A small class-conditioned image flow-matching model, trained from scratch.
Model: 7.19M parameters, norm rmsnorm, moe top_k, num experts 8, width 256.
Training: adamw at rate 0.0011, 18000 steps.
Rows from block 5 of a small class-conditioned image flow-matching model, named by matrix and row number. Rows with one number within an expert belong to one neuron, the router's apart. Each number is 50 + 15 x the weight over its row's rms, rounded and kept within 0 to 99. All counts start at 0. After the name is the row's rms in percent of the matrix's.
Before each expert's rows are labels from the 100 images, of 14848 (inputs lightly noised), where the router gives the expert most weight on average: "top examples" is what is common among them. Only what is clearly more common there than usual is listed. The data: Sentinel-2 satellite tiles (TerraMesh).
# router: router (model.blocks.5.mlp.router.weight, 8x256), inputs 128-255
# up: expert up (model.blocks.5.mlp.up, 8x128x256), inputs 128-255
# down: expert down (model.blocks.5.mlp.down, 8x256x128, transposed), outputs 128-255

# expert 3
top examples: snow or ice; main land cover: snow or ice
router.3 095:67 50 40 48 48 39 31 53 18 57 59 61 72 20 67 36 57 62 28 34 60 58 53 61 66 50 56 62 63 60 81 30 75 67 40 60 52 65 52 44 65 17 59 75 41 28 50 69 61 55 35 62 39 37 29 36 34 60 19 53 72 22 34 39 44 47 42 52 44 47 37 48 44 47 46 49 42 50 76 55 78 42 39 47 39 77 46 40 39 28 67 53 42 71 49 32 45 41 35 54 32 35 46 55 51 40 36 93 29 41 80 43 78 48 58 34 48 49 47 53 49 79 46 71 45 38 30 58
up.0 107:42 45 31 50 51 40 67 29 64 50 36 72 45 42 54 59 52 31 32 50 24 64 49 66 74 74 54 40 70 62 50 40 50 31 27 70 33 43 22 58 61 54 53 61 47 73 35 24 74 40 33 48 20 48 63 65 55 29 35 50 33 39 40 49 63 56 15 79 76 47 54 46 83 58 69 37 41 46 17 26 71 51 61 54 38 99 47 66 39 66 43 42 61 40 54 46 58 30 44 33 50 70 45 51 27 34 36 37 46 34 61 21 45 64 52 47 56 55 32 39 67 68 60 66 49 56 38 71
down.0 089:20 46 41 73 38 44 60 71 36 28 32 57 65 39 52 55 63 42 32 45 68 74 52 26 25 33 55 72 43 26 43 58 50 68 69 44 60 44 63 43 47 38 49 23 28 53 85 33 27 53 36 37 58 46 27 77 49 42 71 43 81 13 43 60 59 51 54 31 46 42 48 39 40 61 73 25 70 36 42 53 50 79 83 71 26 28 53 31 50 52 80 57 69 50 56 47 59 49 59 55 53 48 38 57 56 44 47 68 45 41 55 75 59 24 54 53 65 43 58 60 27 39 60 68 60 50 49 27
up.1 105:49 24 39 52 70 60 58 35 28 49 06 34 55 55 72 26 43 37 56 37 41 50 56 80 38 49 54 45 53 13 68 13 55 51 20 53 45 25 35 43 66 46 37 62 61 64 29 41 60 76 29 47 66 64 47 58 53 29 31 82 76 37 34 41 44 23 26 55 58 59 39 28 46 57 52 64 41 36 77 77 49 40 32 28 57 98 46 31 73 65 52 38 63 59 22 76 40 40 53 43 54 35 47 48 53 57 56 68 35 45 65 45 39 53 49 44 43 49 26 50 77 62 44 30 42 43 28 66
down.1 088:75 43 39 73 29 67 58 84 26 32 61 45 64 64 41 62 51 52 44 24 43 25 64 15 86 83 60 54 75 57 71 62 44 49 51 29 57 47 94 60 57 58 46 39 38 53 44 47 39 45 60 48 29 65 24 75 55 62 47 29 54 53 50 79 52 51 62 69 53 29 82 77 54 45 25 56 66 51 37 36 58 49 61 37 45 35 57 64 63 65 41 31 52 62 71 25 56 46 29 44 29 48 44 37 46 25 58 70 60 47 48 73 50 43 75 60 59 43 19 71 68 61 62 55 17 42 46 48
up.2 098:63 37 50 66 14 52 76 54 92 63 55 59 82 52 33 43 50 29 77 51 59 39 83 56 53 60 30 53 38 76 38 55 61 42 74 37 28 43 56 53 45 57 35 62 30 36 49 09 77 66 39 48 57 64 49 82 52 64 55 41 49 68 69 46 72 46 41 34 34 23 35 45 52 54 59 50 37 51 62 52 33 50 72 48 60 69 44 57 23 58 57 43 70 28 15 20 45 66 58 45 65 52 33 57 64 59 31 46 63 25 48 72 45 46 50 35 76 49 52 30 51 34 48 33 70 53 61 38
down.2 121:64 47 49 56 54 53 48 60 54 38 13 47 42 63 76 53 87 64 16 28 32 30 53 50 40 83 68 50 18 47 52 38 41 42 49 60 69 64 82 59 53 43 39 45 38 41 37 50 38 54 56 50 57 47 57 45 39 50 41 54 64 55 34 37 40 59 41 49 36 28 56 37 64 61 84 30 70 30 45 34 74 69 67 57 49 62 35 41 68 52 65 37 51 50 39 42 57 42 42 32 57 74 55 68 64 57 44 30 52 62 41 37 34 49 58 61 34 46 44 40 41 40 45 59 55 25 80 44
up.3 087:47 35 46 53 60 71 47 49 37 33 56 84 57 32 38 57 77 49 48 49 59 44 58 49 40 59 70 75 27 34 47 42 66 36 33 43 65 46 37 45 28 37 43 54 41 20 33 69 44 32 30 63 20 68 43 56 68 45 53 73 82 23 37 63 29 61 43 62 57 77 43 37 41 47 46 15 31 34 63 56 57 50 45 57 56 59 61 51 70 65 48 59 50 63 40 33 44 83 59 45 73 49 36 72 50 69 66 71 26 24 47 55 52 49 42 62 27 60 41 50 54 45 46 48 45 34 46 47
down.3 087:70 36 46 52 27 64 61 48 53 40 50 36 47 42 37 51 25 66 36 61 39 64 31 60 60 41 63 70 75 76 76 72 77 70 47 49 40 46 62 44 43 58 41 73 50 56 53 59 48 55 46 28 39 47 74 31 29 64 35 77 12 37 58 34 47 71 38 11 54 35 43 70 59 51 39 46 49 85 49 76 62 32 48 46 71 50 66 41 27 83 41 48 44 38 56 49 57 56 67 29 59 55 47 47 54 53 39 47 48 38 67 39 37 45 41 58 32 36 37 76 51 27 28 43 30 41 35 46
up.4 099:79 29 53 46 47 58 65 38 64 55 54 56 62 44 50 45 51 41 56 32 45 42 51 32 81 69 39 49 33 51 49 20 47 20 25 51 73 60 51 58 45 28 55 63 44 72 26 26 53 79 31 26 22 82 57 71 76 44 60 55 46 54 47 14 47 39 48 85 71 53 62 46 32 54 60 50 69 64 72 53 49 46 56 46 68 75 58 59 40 50 67 41 29 73 55 30 58 64 52 42 39 67 51 71 50 47 49 70 62 68 70 56 58 44 52 35 77 61 40 66 73 63 49 48 32 54 43 83
down.4 082:49 75 41 55 54 28 49 56 68 54 58 60 47 39 22 48 50 55 49 61 69 67 71 13 52 51 28 29 67 49 36 47 86 13 39 38 52 61 66 44 62 33 47 28 62 57 52 59 63 69 46 62 48 51 17 66 42 47 25 63 52 41 41 35 42 44 41 39 35 51 50 30 71 41 32 32 38 64 45 51 30 20 55 48 46 50 39 63 55 20 38 33 60 39 53 60 47 62 66 76 42 35 35 60 62 60 45 41 69 40 46 58 70 44 56 31 14 60 50 62 46 43 53 55 61 45 50 22
up.5 099:65 56 29 30 16 23 63 35 58 61 20 51 48 37 42 46 48 49 50 47 53 53 68 56 65 30 60 66 22 53 35 40 70 32 38 58 54 67 63 71 30 42 55 54 57 65 50 37 57 45 45 65 74 69 52 48 75 52 20 54 50 77 37 52 42 55 04 68 68 57 56 24 43 73 46 35 42 60 44 55 54 39 60 31 66 52 48 78 46 23 41 27 45 59 39 23 36 77 55 62 71 46 26 49 32 66 29 51 37 42 53 43 37 50 44 25 54 65 33 15 47 55 30 53 40 70 56 62
down.5 085:70 15 43 64 70 68 45 46 61 17 83 49 52 48 63 73 60 66 42 53 58 39 59 50 66 45 36 54 54 53 67 46 69 71 48 26 75 43 49 42 59 45 39 49 57 67 56 65 46 54 59 43 67 65 50 45 77 35 58 41 71 23 45 38 29 46 86 40 43 55 68 70 50 45 99 60 50 77 21 91 48 60 32 48 66 74 42 46 26 27 30 39 62 74 40 73 51 66 87 40 73 43 25 67 48 50 39 54 53 36 64 68 86 52 42 58 37 41 54 47 62 71 62 58 49 58 62 67

# expert 6
top examples: crops; built area; main land cover: crops
router.6 109:40 55 53 44 35 36 72 51 25 67 43 41 87 21 55 35 51 52 50 26 54 44 59 70 56 58 73 28 45 56 72 29 55 41 23 76 51 60 57 50 64 28 42 54 60 33 48 41 48 49 58 36 53 47 48 55 56 65 36 66 54 21 53 26 68 48 38 53 46 38 59 40 44 66 53 61 59 48 48 52 65 34 57 54 30 73 36 47 42 24 57 54 53 59 41 27 39 45 61 41 42 70 49 52 63 57 13 68 34 38 56 27 74 35 56 44 51 59 68 20 46 69 49 53 33 57 63 43
up.0 085:48 47 37 52 35 74 38 46 66 75 18 32 64 51 62 45 63 42 44 50 56 80 47 57 69 72 51 08 46 29 61 53 64 52 65 56 28 68 80 56 40 48 25 67 35 53 40 36 61 57 50 74 43 42 80 81 44 70 69 59 58 48 64 39 72 46 54 38 55 62 72 50 47 60 65 79 62 68 53 27 52 53 53 48 64 81 31 50 55 49 73 30 56 56 62 45 48 60 33 17 69 27 41 70 55 74 33 38 66 17 46 64 35 34 44 58 52 55 66 34 46 65 49 48 83 60 46 49
down.0 104:31 62 47 62 29 23 19 56 23 43 84 47 56 34 30 17 75 54 39 56 47 29 76 48 45 43 44 68 67 49 40 39 56 18 40 59 54 29 27 67 61 44 65 67 47 71 48 59 51 31 43 30 36 57 45 43 43 41 64 59 68 39 23 63 43 46 66 66 63 44 52 47 40 50 20 50 22 50 49 59 32 23 40 56 60 41 50 33 64 55 68 40 20 54 51 73 38 68 60 63 27 70 42 49 33 48 50 46 48 61 59 48 58 45 43 39 80 61 36 32 53 32 52 59 27 63 20 44
up.1 103:35 69 26 53 36 70 52 50 44 12 72 75 84 57 69 53 46 36 14 89 53 46 43 53 62 48 33 87 42 49 62 53 41 53 41 59 52 43 27 69 51 51 53 37 30 24 59 76 59 66 16 61 70 70 48 67 43 42 60 62 47 36 64 17 37 58 71 57 59 26 40 29 32 66 52 63 67 37 45 46 72 72 74 32 36 49 40 64 59 39 32 50 55 63 54 52 39 65 37 20 34 50 48 46 64 53 21 45 28 19 56 48 52 50 41 51 46 41 55 35 38 56 34 31 13 49 56 55
down.1 095:50 41 23 47 50 40 26 68 53 87 44 32 34 49 74 69 53 51 45 45 68 58 48 43 29 47 52 39 57 21 63 87 60 52 41 46 64 51 77 32 56 50 23 43 46 56 41 43 40 38 68 45 51 47 68 56 60 46 48 39 67 60 07 57 49 39 46 43 49 51 74 41 44 54 53 63 46 52 43 78 55 56 34 39 36 61 47 05 47 56 31 38 26 68 67 26 53 63 61 46 79 26 55 19 51 46 59 38 50 51 63 27 37 40 33 45 48 53 30 49 58 37 71 48 60 62 48 38
up.2 098:53 46 30 35 53 57 60 55 46 62 60 20 54 30 85 37 65 62 50 62 45 51 71 56 67 57 48 41 52 46 51 83 30 21 58 22 44 36 60 44 44 42 62 45 47 47 45 56 24 21 54 54 31 51 28 48 52 61 68 58 22 70 42 69 42 36 56 36 63 49 45 28 77 43 59 58 49 39 53 49 51 07 29 50 49 38 71 72 16 27 69 65 53 60 37 47 49 23 58 30 65 44 40 63 48 33 68 57 49 55 65 30 37 42 47 49 41 22 48 56 44 28 64 45 83 47 41 65
down.2 121:55 42 74 47 52 45 70 38 66 58 59 67 40 81 56 60 27 53 18 49 66 36 68 45 40 43 41 55 67 64 37 32 72 44 53 32 40 30 67 36 42 38 35 64 35 47 45 41 50 48 38 61 47 42 56 51 32 51 28 55 45 35 65 48 56 61 53 53 47 50 50 74 29 46 57 22 59 67 51 41 56 46 70 41 36 46 63 15 69 19 43 29 47 29 93 63 68 78 90 58 59 50 78 65 35 57 47 44 63 38 51 37 83 64 36 46 25 52 41 26 48 45 49 15 41 52 67 37
up.3 101:61 59 33 38 47 77 45 43 53 77 53 66 64 51 46 60 59 44 43 61 66 31 00 58 40 76 61 43 73 39 65 39 56 32 39 41 79 36 71 69 55 22 39 45 55 38 69 49 23 27 34 40 25 49 53 20 31 55 67 53 67 51 47 51 28 79 47 33 74 28 55 75 42 90 33 77 82 50 32 59 46 29 45 29 38 54 66 42 52 36 40 53 46 52 40 37 39 90 86 60 51 59 53 51 49 34 35 70 52 37 34 40 52 62 49 30 42 63 60 41 70 57 59 42 46 58 52 41
down.3 095:38 36 61 56 70 55 74 56 12 29 43 47 29 56 66 57 42 62 49 69 13 40 59 38 23 36 28 40 28 56 33 42 45 55 49 29 77 53 37 51 30 79 73 57 45 58 31 47 58 70 55 57 69 53 32 69 58 34 45 54 40 61 41 60 40 47 72 56 53 57 45 42 43 40 62 35 48 49 57 44 60 40 47 34 67 56 88 35 48 49 25 50 27 61 48 68 76 59 51 45 50 47 44 28 67 49 52 85 45 77 66 34 67 33 57 56 69 32 25 63 73 44 86 63 52 40 50 42
up.4 086:38 58 47 47 43 93 49 45 48 56 26 35 47 63 21 67 61 57 68 95 86 60 37 53 46 46 47 41 52 34 41 31 54 39 83 59 53 54 40 42 79 35 58 58 45 50 60 43 53 58 49 51 53 68 59 61 38 49 64 66 56 65 72 38 62 55 83 46 32 49 35 38 44 51 53 34 31 35 53 50 62 59 62 62 76 72 73 41 36 75 58 61 57 27 41 91 59 50 64 71 59 58 69 40 66 53 49 23 59 17 57 49 46 54 55 63 56 58 63 45 68 42 61 69 56 58 39 40
down.4 171:52 71 47 63 44 70 68 40 64 48 65 23 47 66 52 44 51 73 25 53 46 38 44 51 60 62 45 53 78 32 42 77 72 87 59 41 84 48 59 36 40 53 44 32 70 42 68 55 40 29 57 65 51 59 61 49 58 42 57 69 22 51 58 56 56 47 43 34 93 51 65 37 46 43 50 43 67 61 59 43 56 58 42 40 55 28 51 37 79 50 53 65 53 48 77 52 37 86 56 40 71 59 55 68 42 73 63 48 35 61 62 57 70 56 35 69 54 50 35 61 48 95 52 50 44 54 47 03
up.5 108:38 46 46 45 45 55 70 49 40 66 43 56 62 38 41 49 49 41 37 48 42 44 75 45 41 75 50 40 40 60 36 62 62 48 49 64 57 36 61 56 50 35 50 20 52 52 41 15 50 99 40 31 91 66 42 81 57 36 65 39 50 59 66 51 48 60 50 45 59 40 64 53 46 34 35 35 46 67 47 54 54 52 39 58 59 59 33 49 20 41 33 13 03 45 43 34 50 70 84 52 30 52 61 49 65 72 42 41 49 83 39 53 38 66 56 56 59 44 49 56 20 35 19 41 43 26 72 45
down.5 091:68 48 68 50 37 53 61 41 60 50 43 36 43 58 53 45 22 57 46 14 55 69 38 85 59 43 51 43 50 30 42 69 46 39 43 37 59 54 60 38 26 60 39 55 48 69 44 80 33 45 44 46 33 59 51 31 66 61 38 38 43 62 61 85 85 40 52 90 49 43 47 49 29 47 67 67 39 51 37 75 42 69 51 61 32 44 47 40 55 25 67 71 45 50 46 63 49 69 46 60 61 42 49 54 48 31 54 73 32 34 39 58 32 25 64 59 81 55 55 29 41 57 69 66 56 46 43 46

# expert 7
top examples: clouds
router.7 099:52 78 55 57 53 48 64 52 22 52 58 25 63 28 52 54 25 50 44 51 38 34 64 57 35 71 39 43 59 62 73 36 29 33 16 47 51 50 52 62 55 52 64 69 43 39 54 55 64 51 41 52 56 48 33 45 42 55 10 42 79 35 40 42 63 22 40 50 45 55 55 41 53 47 54 54 61 72 47 33 73 53 42 60 78 65 54 68 40 54 80 59 34 68 46 41 60 31 56 51 61 35 28 49 57 47 37 67 53 44 44 54 74 31 62 31 38 35 67 26 58 70 60 72 46 64 41 53
up.0 095:32 47 43 42 65 71 37 61 35 62 32 66 50 73 51 30 62 82 53 34 64 55 36 38 65 26 55 49 44 54 56 52 73 66 65 33 28 21 54 33 59 34 49 31 67 37 27 46 37 65 48 92 82 54 43 36 85 54 77 55 35 45 43 76 44 58 39 46 34 55 25 28 47 51 53 42 44 47 36 37 81 44 60 47 24 42 89 18 54 58 47 62 43 69 32 54 38 62 55 44 47 57 55 43 45 67 73 39 47 34 36 39 66 63 63 63 38 55 54 47 54 27 37 39 57 40 57 10
down.0 105:51 25 51 55 35 40 71 58 49 72 52 38 45 39 50 32 35 57 28 57 61 67 28 30 53 59 31 60 45 78 96 58 75 71 47 64 36 29 43 29 57 42 17 61 51 55 44 56 43 33 57 77 52 39 65 43 45 50 13 67 29 51 38 53 48 06 72 34 36 61 50 44 69 36 58 27 50 42 59 68 52 46 66 63 55 37 63 54 31 38 22 65 21 30 25 56 50 55 55 60 37 52 68 46 69 57 60 57 53 57 40 72 63 57 42 66 35 59 35 50 27 38 40 67 37 53 14 19
up.1 122:38 32 32 63 59 42 73 44 23 50 29 44 82 49 57 18 48 37 58 63 68 50 73 46 53 50 28 35 46 43 42 62 39 34 41 46 54 59 47 55 27 49 56 19 61 47 52 52 64 48 90 77 49 51 72 42 32 35 49 25 46 69 41 68 65 38 24 48 31 47 48 28 71 70 66 59 26 40 40 51 46 78 51 45 56 48 48 59 64 54 65 43 65 25 44 67 32 59 44 98 71 54 49 28 36 62 44 44 35 55 48 54 50 35 24 39 44 82 53 61 31 61 52 49 75 37 62 39
down.1 157:38 28 44 86 43 47 54 50 62 46 39 53 39 50 63 88 72 47 54 58 74 35 54 55 11 41 64 68 41 43 85 46 57 47 50 28 57 50 63 65 72 40 75 53 49 44 53 42 54 33 26 36 48 21 48 43 47 27 56 53 24 36 60 52 36 53 59 31 31 48 45 79 53 33 39 60 88 48 46 78 62 42 33 45 41 49 30 47 50 60 17 51 59 50 42 56 58 43 51 46 56 63 38 67 54 73 51 67 68 41 46 51 34 60 60 41 42 62 61 28 36 73 71 50 30 48 72 54
up.2 100:39 44 47 58 29 24 47 54 61 60 18 66 54 49 36 55 46 49 70 33 12 50 51 42 52 61 26 33 59 36 49 44 36 46 49 63 50 20 55 43 48 34 43 44 44 72 57 36 54 28 52 53 67 70 58 54 60 62 50 39 39 70 73 57 62 60 56 54 30 48 57 52 31 42 44 20 50 47 81 49 47 58 18 77 56 57 47 46 40 25 28 29 56 44 83 71 26 37 60 62 23 40 33 44 40 56 43 38 80 44 63 63 39 46 75 46 53 66 57 42 51 72 29 38 31 24 45 49
down.2 094:55 50 56 35 67 73 48 62 78 57 59 46 64 75 46 51 37 43 34 53 62 33 60 72 46 52 76 64 67 63 34 55 98 65 73 82 76 57 51 49 46 59 48 69 60 53 38 22 44 62 35 52 37 55 52 84 66 48 56 39 55 43 55 64 57 39 46 52 47 69 21 42 26 48 35 50 52 44 53 25 62 52 44 50 36 45 39 61 39 26 59 56 49 18 37 67 23 37 57 40 57 55 71 26 50 60 62 68 51 59 36 73 30 43 52 58 57 70 70 85 68 48 69 86 26 33 56 46
up.3 085:33 31 75 37 52 54 40 53 68 34 53 32 46 45 59 64 65 54 63 43 51 49 58 26 33 45 52 45 67 51 31 54 53 66 66 47 72 25 65 68 54 47 52 46 39 37 40 71 34 32 46 57 61 32 45 50 78 59 53 54 46 50 43 61 75 52 61 59 41 74 36 32 72 49 76 49 19 44 54 21 37 62 59 69 41 40 61 44 62 30 52 78 32 44 49 73 43 51 74 84 44 57 56 35 24 79 68 56 46 66 30 70 54 45 48 75 25 39 63 43 23 33 36 61 34 43 79 47
down.3 066:35 28 62 62 37 68 66 58 36 54 44 36 39 43 54 83 21 44 30 50 76 21 57 37 43 70 49 62 29 54 82 64 70 64 33 67 58 45 52 36 71 40 25 47 84 45 58 41 59 37 43 70 48 39 53 56 60 44 37 49 20 56 64 38 39 48 51 33 79 43 63 42 69 21 53 61 52 56 44 74 34 58 49 54 71 53 45 57 33 56 33 28 14 30 50 78 44 68 36 60 47 55 60 59 60 42 36 53 57 49 52 50 75 61 59 69 39 49 44 43 47 67 43 81 69 52 71 15
up.4 093:67 29 79 38 65 47 62 51 59 64 55 28 25 40 32 41 43 49 88 45 49 37 42 44 68 35 32 41 51 81 42 69 51 35 44 65 57 65 86 64 33 50 67 79 64 74 65 83 49 57 54 34 62 51 42 40 45 36 45 23 26 60 42 62 67 60 58 71 43 62 51 69 43 59 53 49 44 63 58 32 29 75 74 72 68 41 34 62 60 52 57 43 60 18 70 39 64 58 36 55 55 61 39 48 36 07 42 40 63 57 47 43 62 44 02 55 56 67 56 49 54 66 26 70 44 55 57 52
down.4 096:27 47 56 41 61 50 48 29 73 44 67 54 21 72 55 59 52 50 42 63 59 54 64 56 66 43 76 31 42 44 67 62 65 39 76 31 67 67 18 45 55 66 73 43 57 73 63 27 42 53 54 78 26 67 47 70 58 32 66 56 35 74 63 19 72 60 42 44 74 33 56 63 64 21 42 68 50 73 44 39 23 51 12 63 27 44 26 49 38 67 64 52 54 49 53 67 39 36 58 44 53 61 69 49 84 74 37 67 68 37 58 30 50 50 45 41 44 93 48 30 51 60 33 46 64 51 59 42
up.5 093:55 43 62 32 60 40 50 67 46 63 49 67 49 46 54 17 49 48 56 68 36 48 63 50 47 55 37 37 55 49 41 66 67 77 62 44 26 56 89 47 44 30 75 78 40 66 49 50 59 55 45 31 69 58 47 55 71 44 58 53 41 39 32 66 83 25 58 63 42 56 52 39 42 65 66 44 44 48 68 34 38 53 55 66 48 56 31 65 52 52 43 76 40 22 45 53 57 50 35 74 56 35 53 42 24 27 37 78 57 76 37 69 80 55 50 41 55 33 55 53 48 77 25 41 40 41 37 89
down.5 079:38 33 43 55 45 48 41 39 49 50 78 27 49 39 52 71 52 55 36 66 44 57 58 31 69 74 49 50 28 74 65 37 96 62 47 46 39 39 35 49 35 54 55 52 65 38 57 25 26 30 50 59 42 55 30 47 44 25 47 32 43 74 34 51 71 66 45 43 38 59 45 48 49 32 15 47 39 60 57 57 79 56 45 59 41 35 46 68 43 36 43 36 38 80 37 99 37 56 74 52 36 63 60 43 83 94 54 49 47 40 45 21 56 41 59 51 34 99 57 49 41 60 32 69 57 51 58 43

# expert 1
top examples: flooded vegetation; main land cover: flooded vegetation
router.1 093:49 33 42 29 37 47 44 66 37 39 33 58 64 52 67 27 36 65 39 57 46 35 30 48 41 39 78 62 52 64 57 25 63 38 57 49 36 71 55 62 34 46 65 55 68 60 60 84 52 46 58 75 55 53 39 12 58 54 39 64 40 52 38 74 80 47 53 42 28 06 47 67 41 66 51 57 53 45 58 32 74 45 30 36 32 52 51 39 45 53 61 64 33 57 49 24 35 26 22 49 30 50 67 40 67 47 63 41 41 39 41 49 62 51 58 45 39 62 41 31 36 60 29 77 40 30 23 44
up.0 100:40 60 26 60 39 62 51 47 52 75 44 69 51 47 32 16 57 53 43 54 66 64 33 62 68 28 64 35 36 55 41 27 54 74 51 37 16 65 36 29 52 56 32 19 59 55 66 38 56 56 64 69 55 29 61 39 58 59 58 41 50 24 33 81 46 34 59 40 32 25 41 43 55 43 44 41 61 22 31 44 68 67 46 45 25 41 65 48 22 50 56 41 36 36 52 63 39 41 55 31 49 42 65 46 36 26 67 39 48 19 55 54 46 42 52 41 52 74 65 94 58 56 38 22 38 99 38 38
down.0 100:66 40 80 43 48 53 40 63 37 21 60 46 42 49 46 83 50 37 75 73 36 65 63 82 55 45 45 58 64 47 26 58 48 68 46 85 41 49 50 48 48 59 56 39 56 17 31 71 44 58 27 24 49 59 24 64 48 62 67 53 43 69 58 64 60 53 34 68 62 78 43 30 47 30 50 63 49 69 50 12 53 54 55 69 79 42 44 72 44 43 62 79 80 52 55 59 59 74 64 63 53 68 30 52 64 66 51 47 47 40 69 40 51 69 43 41 35 50 70 66 69 37 57 55 67 41 60 42
up.1 086:42 40 49 71 38 67 40 47 60 63 20 57 70 47 41 49 45 53 39 52 45 61 36 43 41 94 53 24 35 39 45 43 40 60 53 35 74 64 52 31 39 64 46 46 57 66 66 32 72 37 72 51 70 73 72 46 52 51 65 56 46 34 64 79 33 41 85 42 44 25 54 89 36 52 57 42 33 43 25 45 32 35 38 64 41 60 69 34 28 54 38 25 77 34 86 56 39 56 46 15 52 41 47 48 62 31 34 48 60 21 49 54 55 63 60 53 53 57 60 60 47 67 26 50 62 74 45 25
down.1 077:35 38 29 54 30 57 67 86 48 52 32 52 44 40 62 23 47 57 96 61 68 40 58 34 49 78 54 61 62 73 67 51 43 55 65 43 52 40 14 62 64 61 39 51 45 63 26 60 46 54 69 42 49 61 36 29 52 46 34 42 47 57 60 13 41 45 26 27 54 43 61 35 66 48 32 53 57 56 55 22 33 54 34 39 79 78 43 77 59 53 52 60 32 64 40 77 52 50 51 58 47 51 52 51 49 44 48 56 25 33 61 81 74 69 63 50 35 28 47 41 64 52 75 76 70 26 57 46
up.2 154:58 53 44 56 36 41 23 58 51 73 50 68 48 50 32 75 55 58 33 26 47 44 45 54 68 80 66 43 43 50 58 39 72 56 39 52 67 44 24 48 59 73 31 79 46 43 45 38 13 12 29 20 36 56 44 40 23 59 63 80 66 55 55 34 37 68 74 75 55 66 46 56 56 44 41 19 69 57 67 64 28 36 64 50 54 62 34 63 54 29 27 70 49 38 52 60 79 59 68 38 60 58 32 77 50 52 23 33 76 58 49 76 33 69 53 59 58 34 56 43 75 53 47 71 35 50 61 66
down.2 217:64 59 54 52 53 73 42 36 39 39 54 48 51 54 60 49 12 68 37 54 39 50 57 64 68 47 56 79 53 61 20 49 46 75 70 72 61 47 63 32 16 58 49 53 75 57 50 60 47 66 63 61 55 61 40 58 54 75 41 47 48 60 34 67 48 61 46 41 68 44 56 45 27 44 55 61 14 65 23 39 42 52 52 57 69 20 49 52 55 72 62 33 45 34 54 55 39 53 50 74 33 31 79 58 55 50 33 39 36 51 58 32 76 37 46 48 50 47 59 73 45 23 56 52 72 68 50 44
up.3 106:64 44 29 46 39 68 12 44 37 42 27 69 60 46 33 45 49 42 17 58 61 45 63 44 62 41 64 67 35 31 49 39 40 74 60 15 37 25 56 34 60 69 43 47 58 62 49 37 61 49 77 76 57 50 46 33 51 44 59 84 68 45 49 52 58 52 26 64 62 53 41 45 47 53 42 33 36 46 53 51 60 39 42 53 31 48 46 59 54 49 57 41 25 57 34 44 19 49 27 61 30 57 58 52 43 48 41 41 38 47 55 48 46 71 65 59 42 43 53 53 46 40 33 45 72 40 51 57
down.3 099:54 65 49 14 75 47 60 23 47 33 57 76 30 81 52 56 54 74 71 49 52 56 56 68 34 47 62 42 59 55 32 68 33 51 53 34 51 80 41 62 46 71 61 37 53 29 61 36 68 71 50 64 64 43 58 31 24 37 58 71 61 69 51 31 60 85 63 57 73 66 48 42 70 53 33 44 49 76 57 24 40 63 34 28 41 70 54 28 67 32 71 49 69 36 59 61 46 39 63 48 50 58 40 52 62 45 52 73 52 52 52 47 53 64 46 57 53 81 48 55 74 59 36 18 47 19 63 58
up.4 106:47 49 56 40 66 57 08 51 60 50 23 55 47 40 56 36 52 55 47 63 46 43 58 29 52 42 56 38 26 46 47 32 61 86 61 38 49 31 57 44 51 44 55 79 56 60 49 54 43 48 74 47 53 44 35 48 65 52 70 90 40 37 58 55 70 24 54 37 45 37 50 46 68 43 43 65 29 38 59 35 62 60 50 49 41 65 28 53 50 61 26 54 00 39 55 80 48 59 29 73 41 38 41 42 59 39 32 81 42 47 46 47 39 41 54 75 45 49 52 34 34 52 08 58 58 69 59 25
down.4 089:41 74 54 34 60 12 58 66 59 87 41 61 52 54 50 61 56 49 87 51 44 42 49 68 27 48 50 53 52 59 36 37 35 37 47 46 36 71 65 61 53 71 69 34 34 71 44 59 70 67 53 51 47 67 64 48 40 50 31 75 56 33 49 42 55 45 61 50 51 56 64 45 65 77 73 32 64 49 51 43 09 46 36 45 45 78 46 31 46 36 56 55 90 50 57 50 52 38 62 42 57 56 24 45 36 38 44 69 27 49 60 67 47 57 45 53 71 47 53 62 43 46 72 32 38 29 31 79
up.5 090:39 74 59 74 33 27 39 66 60 65 63 43 64 58 25 37 53 52 49 72 41 50 45 28 10 44 69 67 59 50 60 30 40 60 61 46 52 45 65 45 43 59 72 59 49 63 46 35 79 70 59 52 41 34 46 63 43 57 28 43 57 50 55 54 43 38 52 45 44 69 48 33 45 73 49 69 53 48 40 71 46 38 34 62 62 54 67 54 40 44 45 57 30 64 32 55 58 51 52 77 27 38 56 43 24 36 67 48 62 63 29 59 42 42 56 33 72 61 57 81 38 55 52 61 66 25 35 47
down.5 082:34 61 36 60 71 45 50 61 50 64 60 42 65 51 41 58 48 36 38 60 65 82 80 40 38 38 46 61 53 69 75 26 67 74 73 31 20 51 68 39 59 57 56 63 49 47 52 52 57 90 57 64 50 44 54 42 44 48 54 38 31 43 59 35 38 40 57 41 36 68 25 46 61 47 50 32 55 39 76 47 43 69 39 70 64 53 58 63 49 55 33 55 46 39 65 48 72 69 32 38 39 40 34 32 52 44 51 90 74 51 34 54 31 72 52 39 54 42 51 76 81 80 48 46 66 25 11 47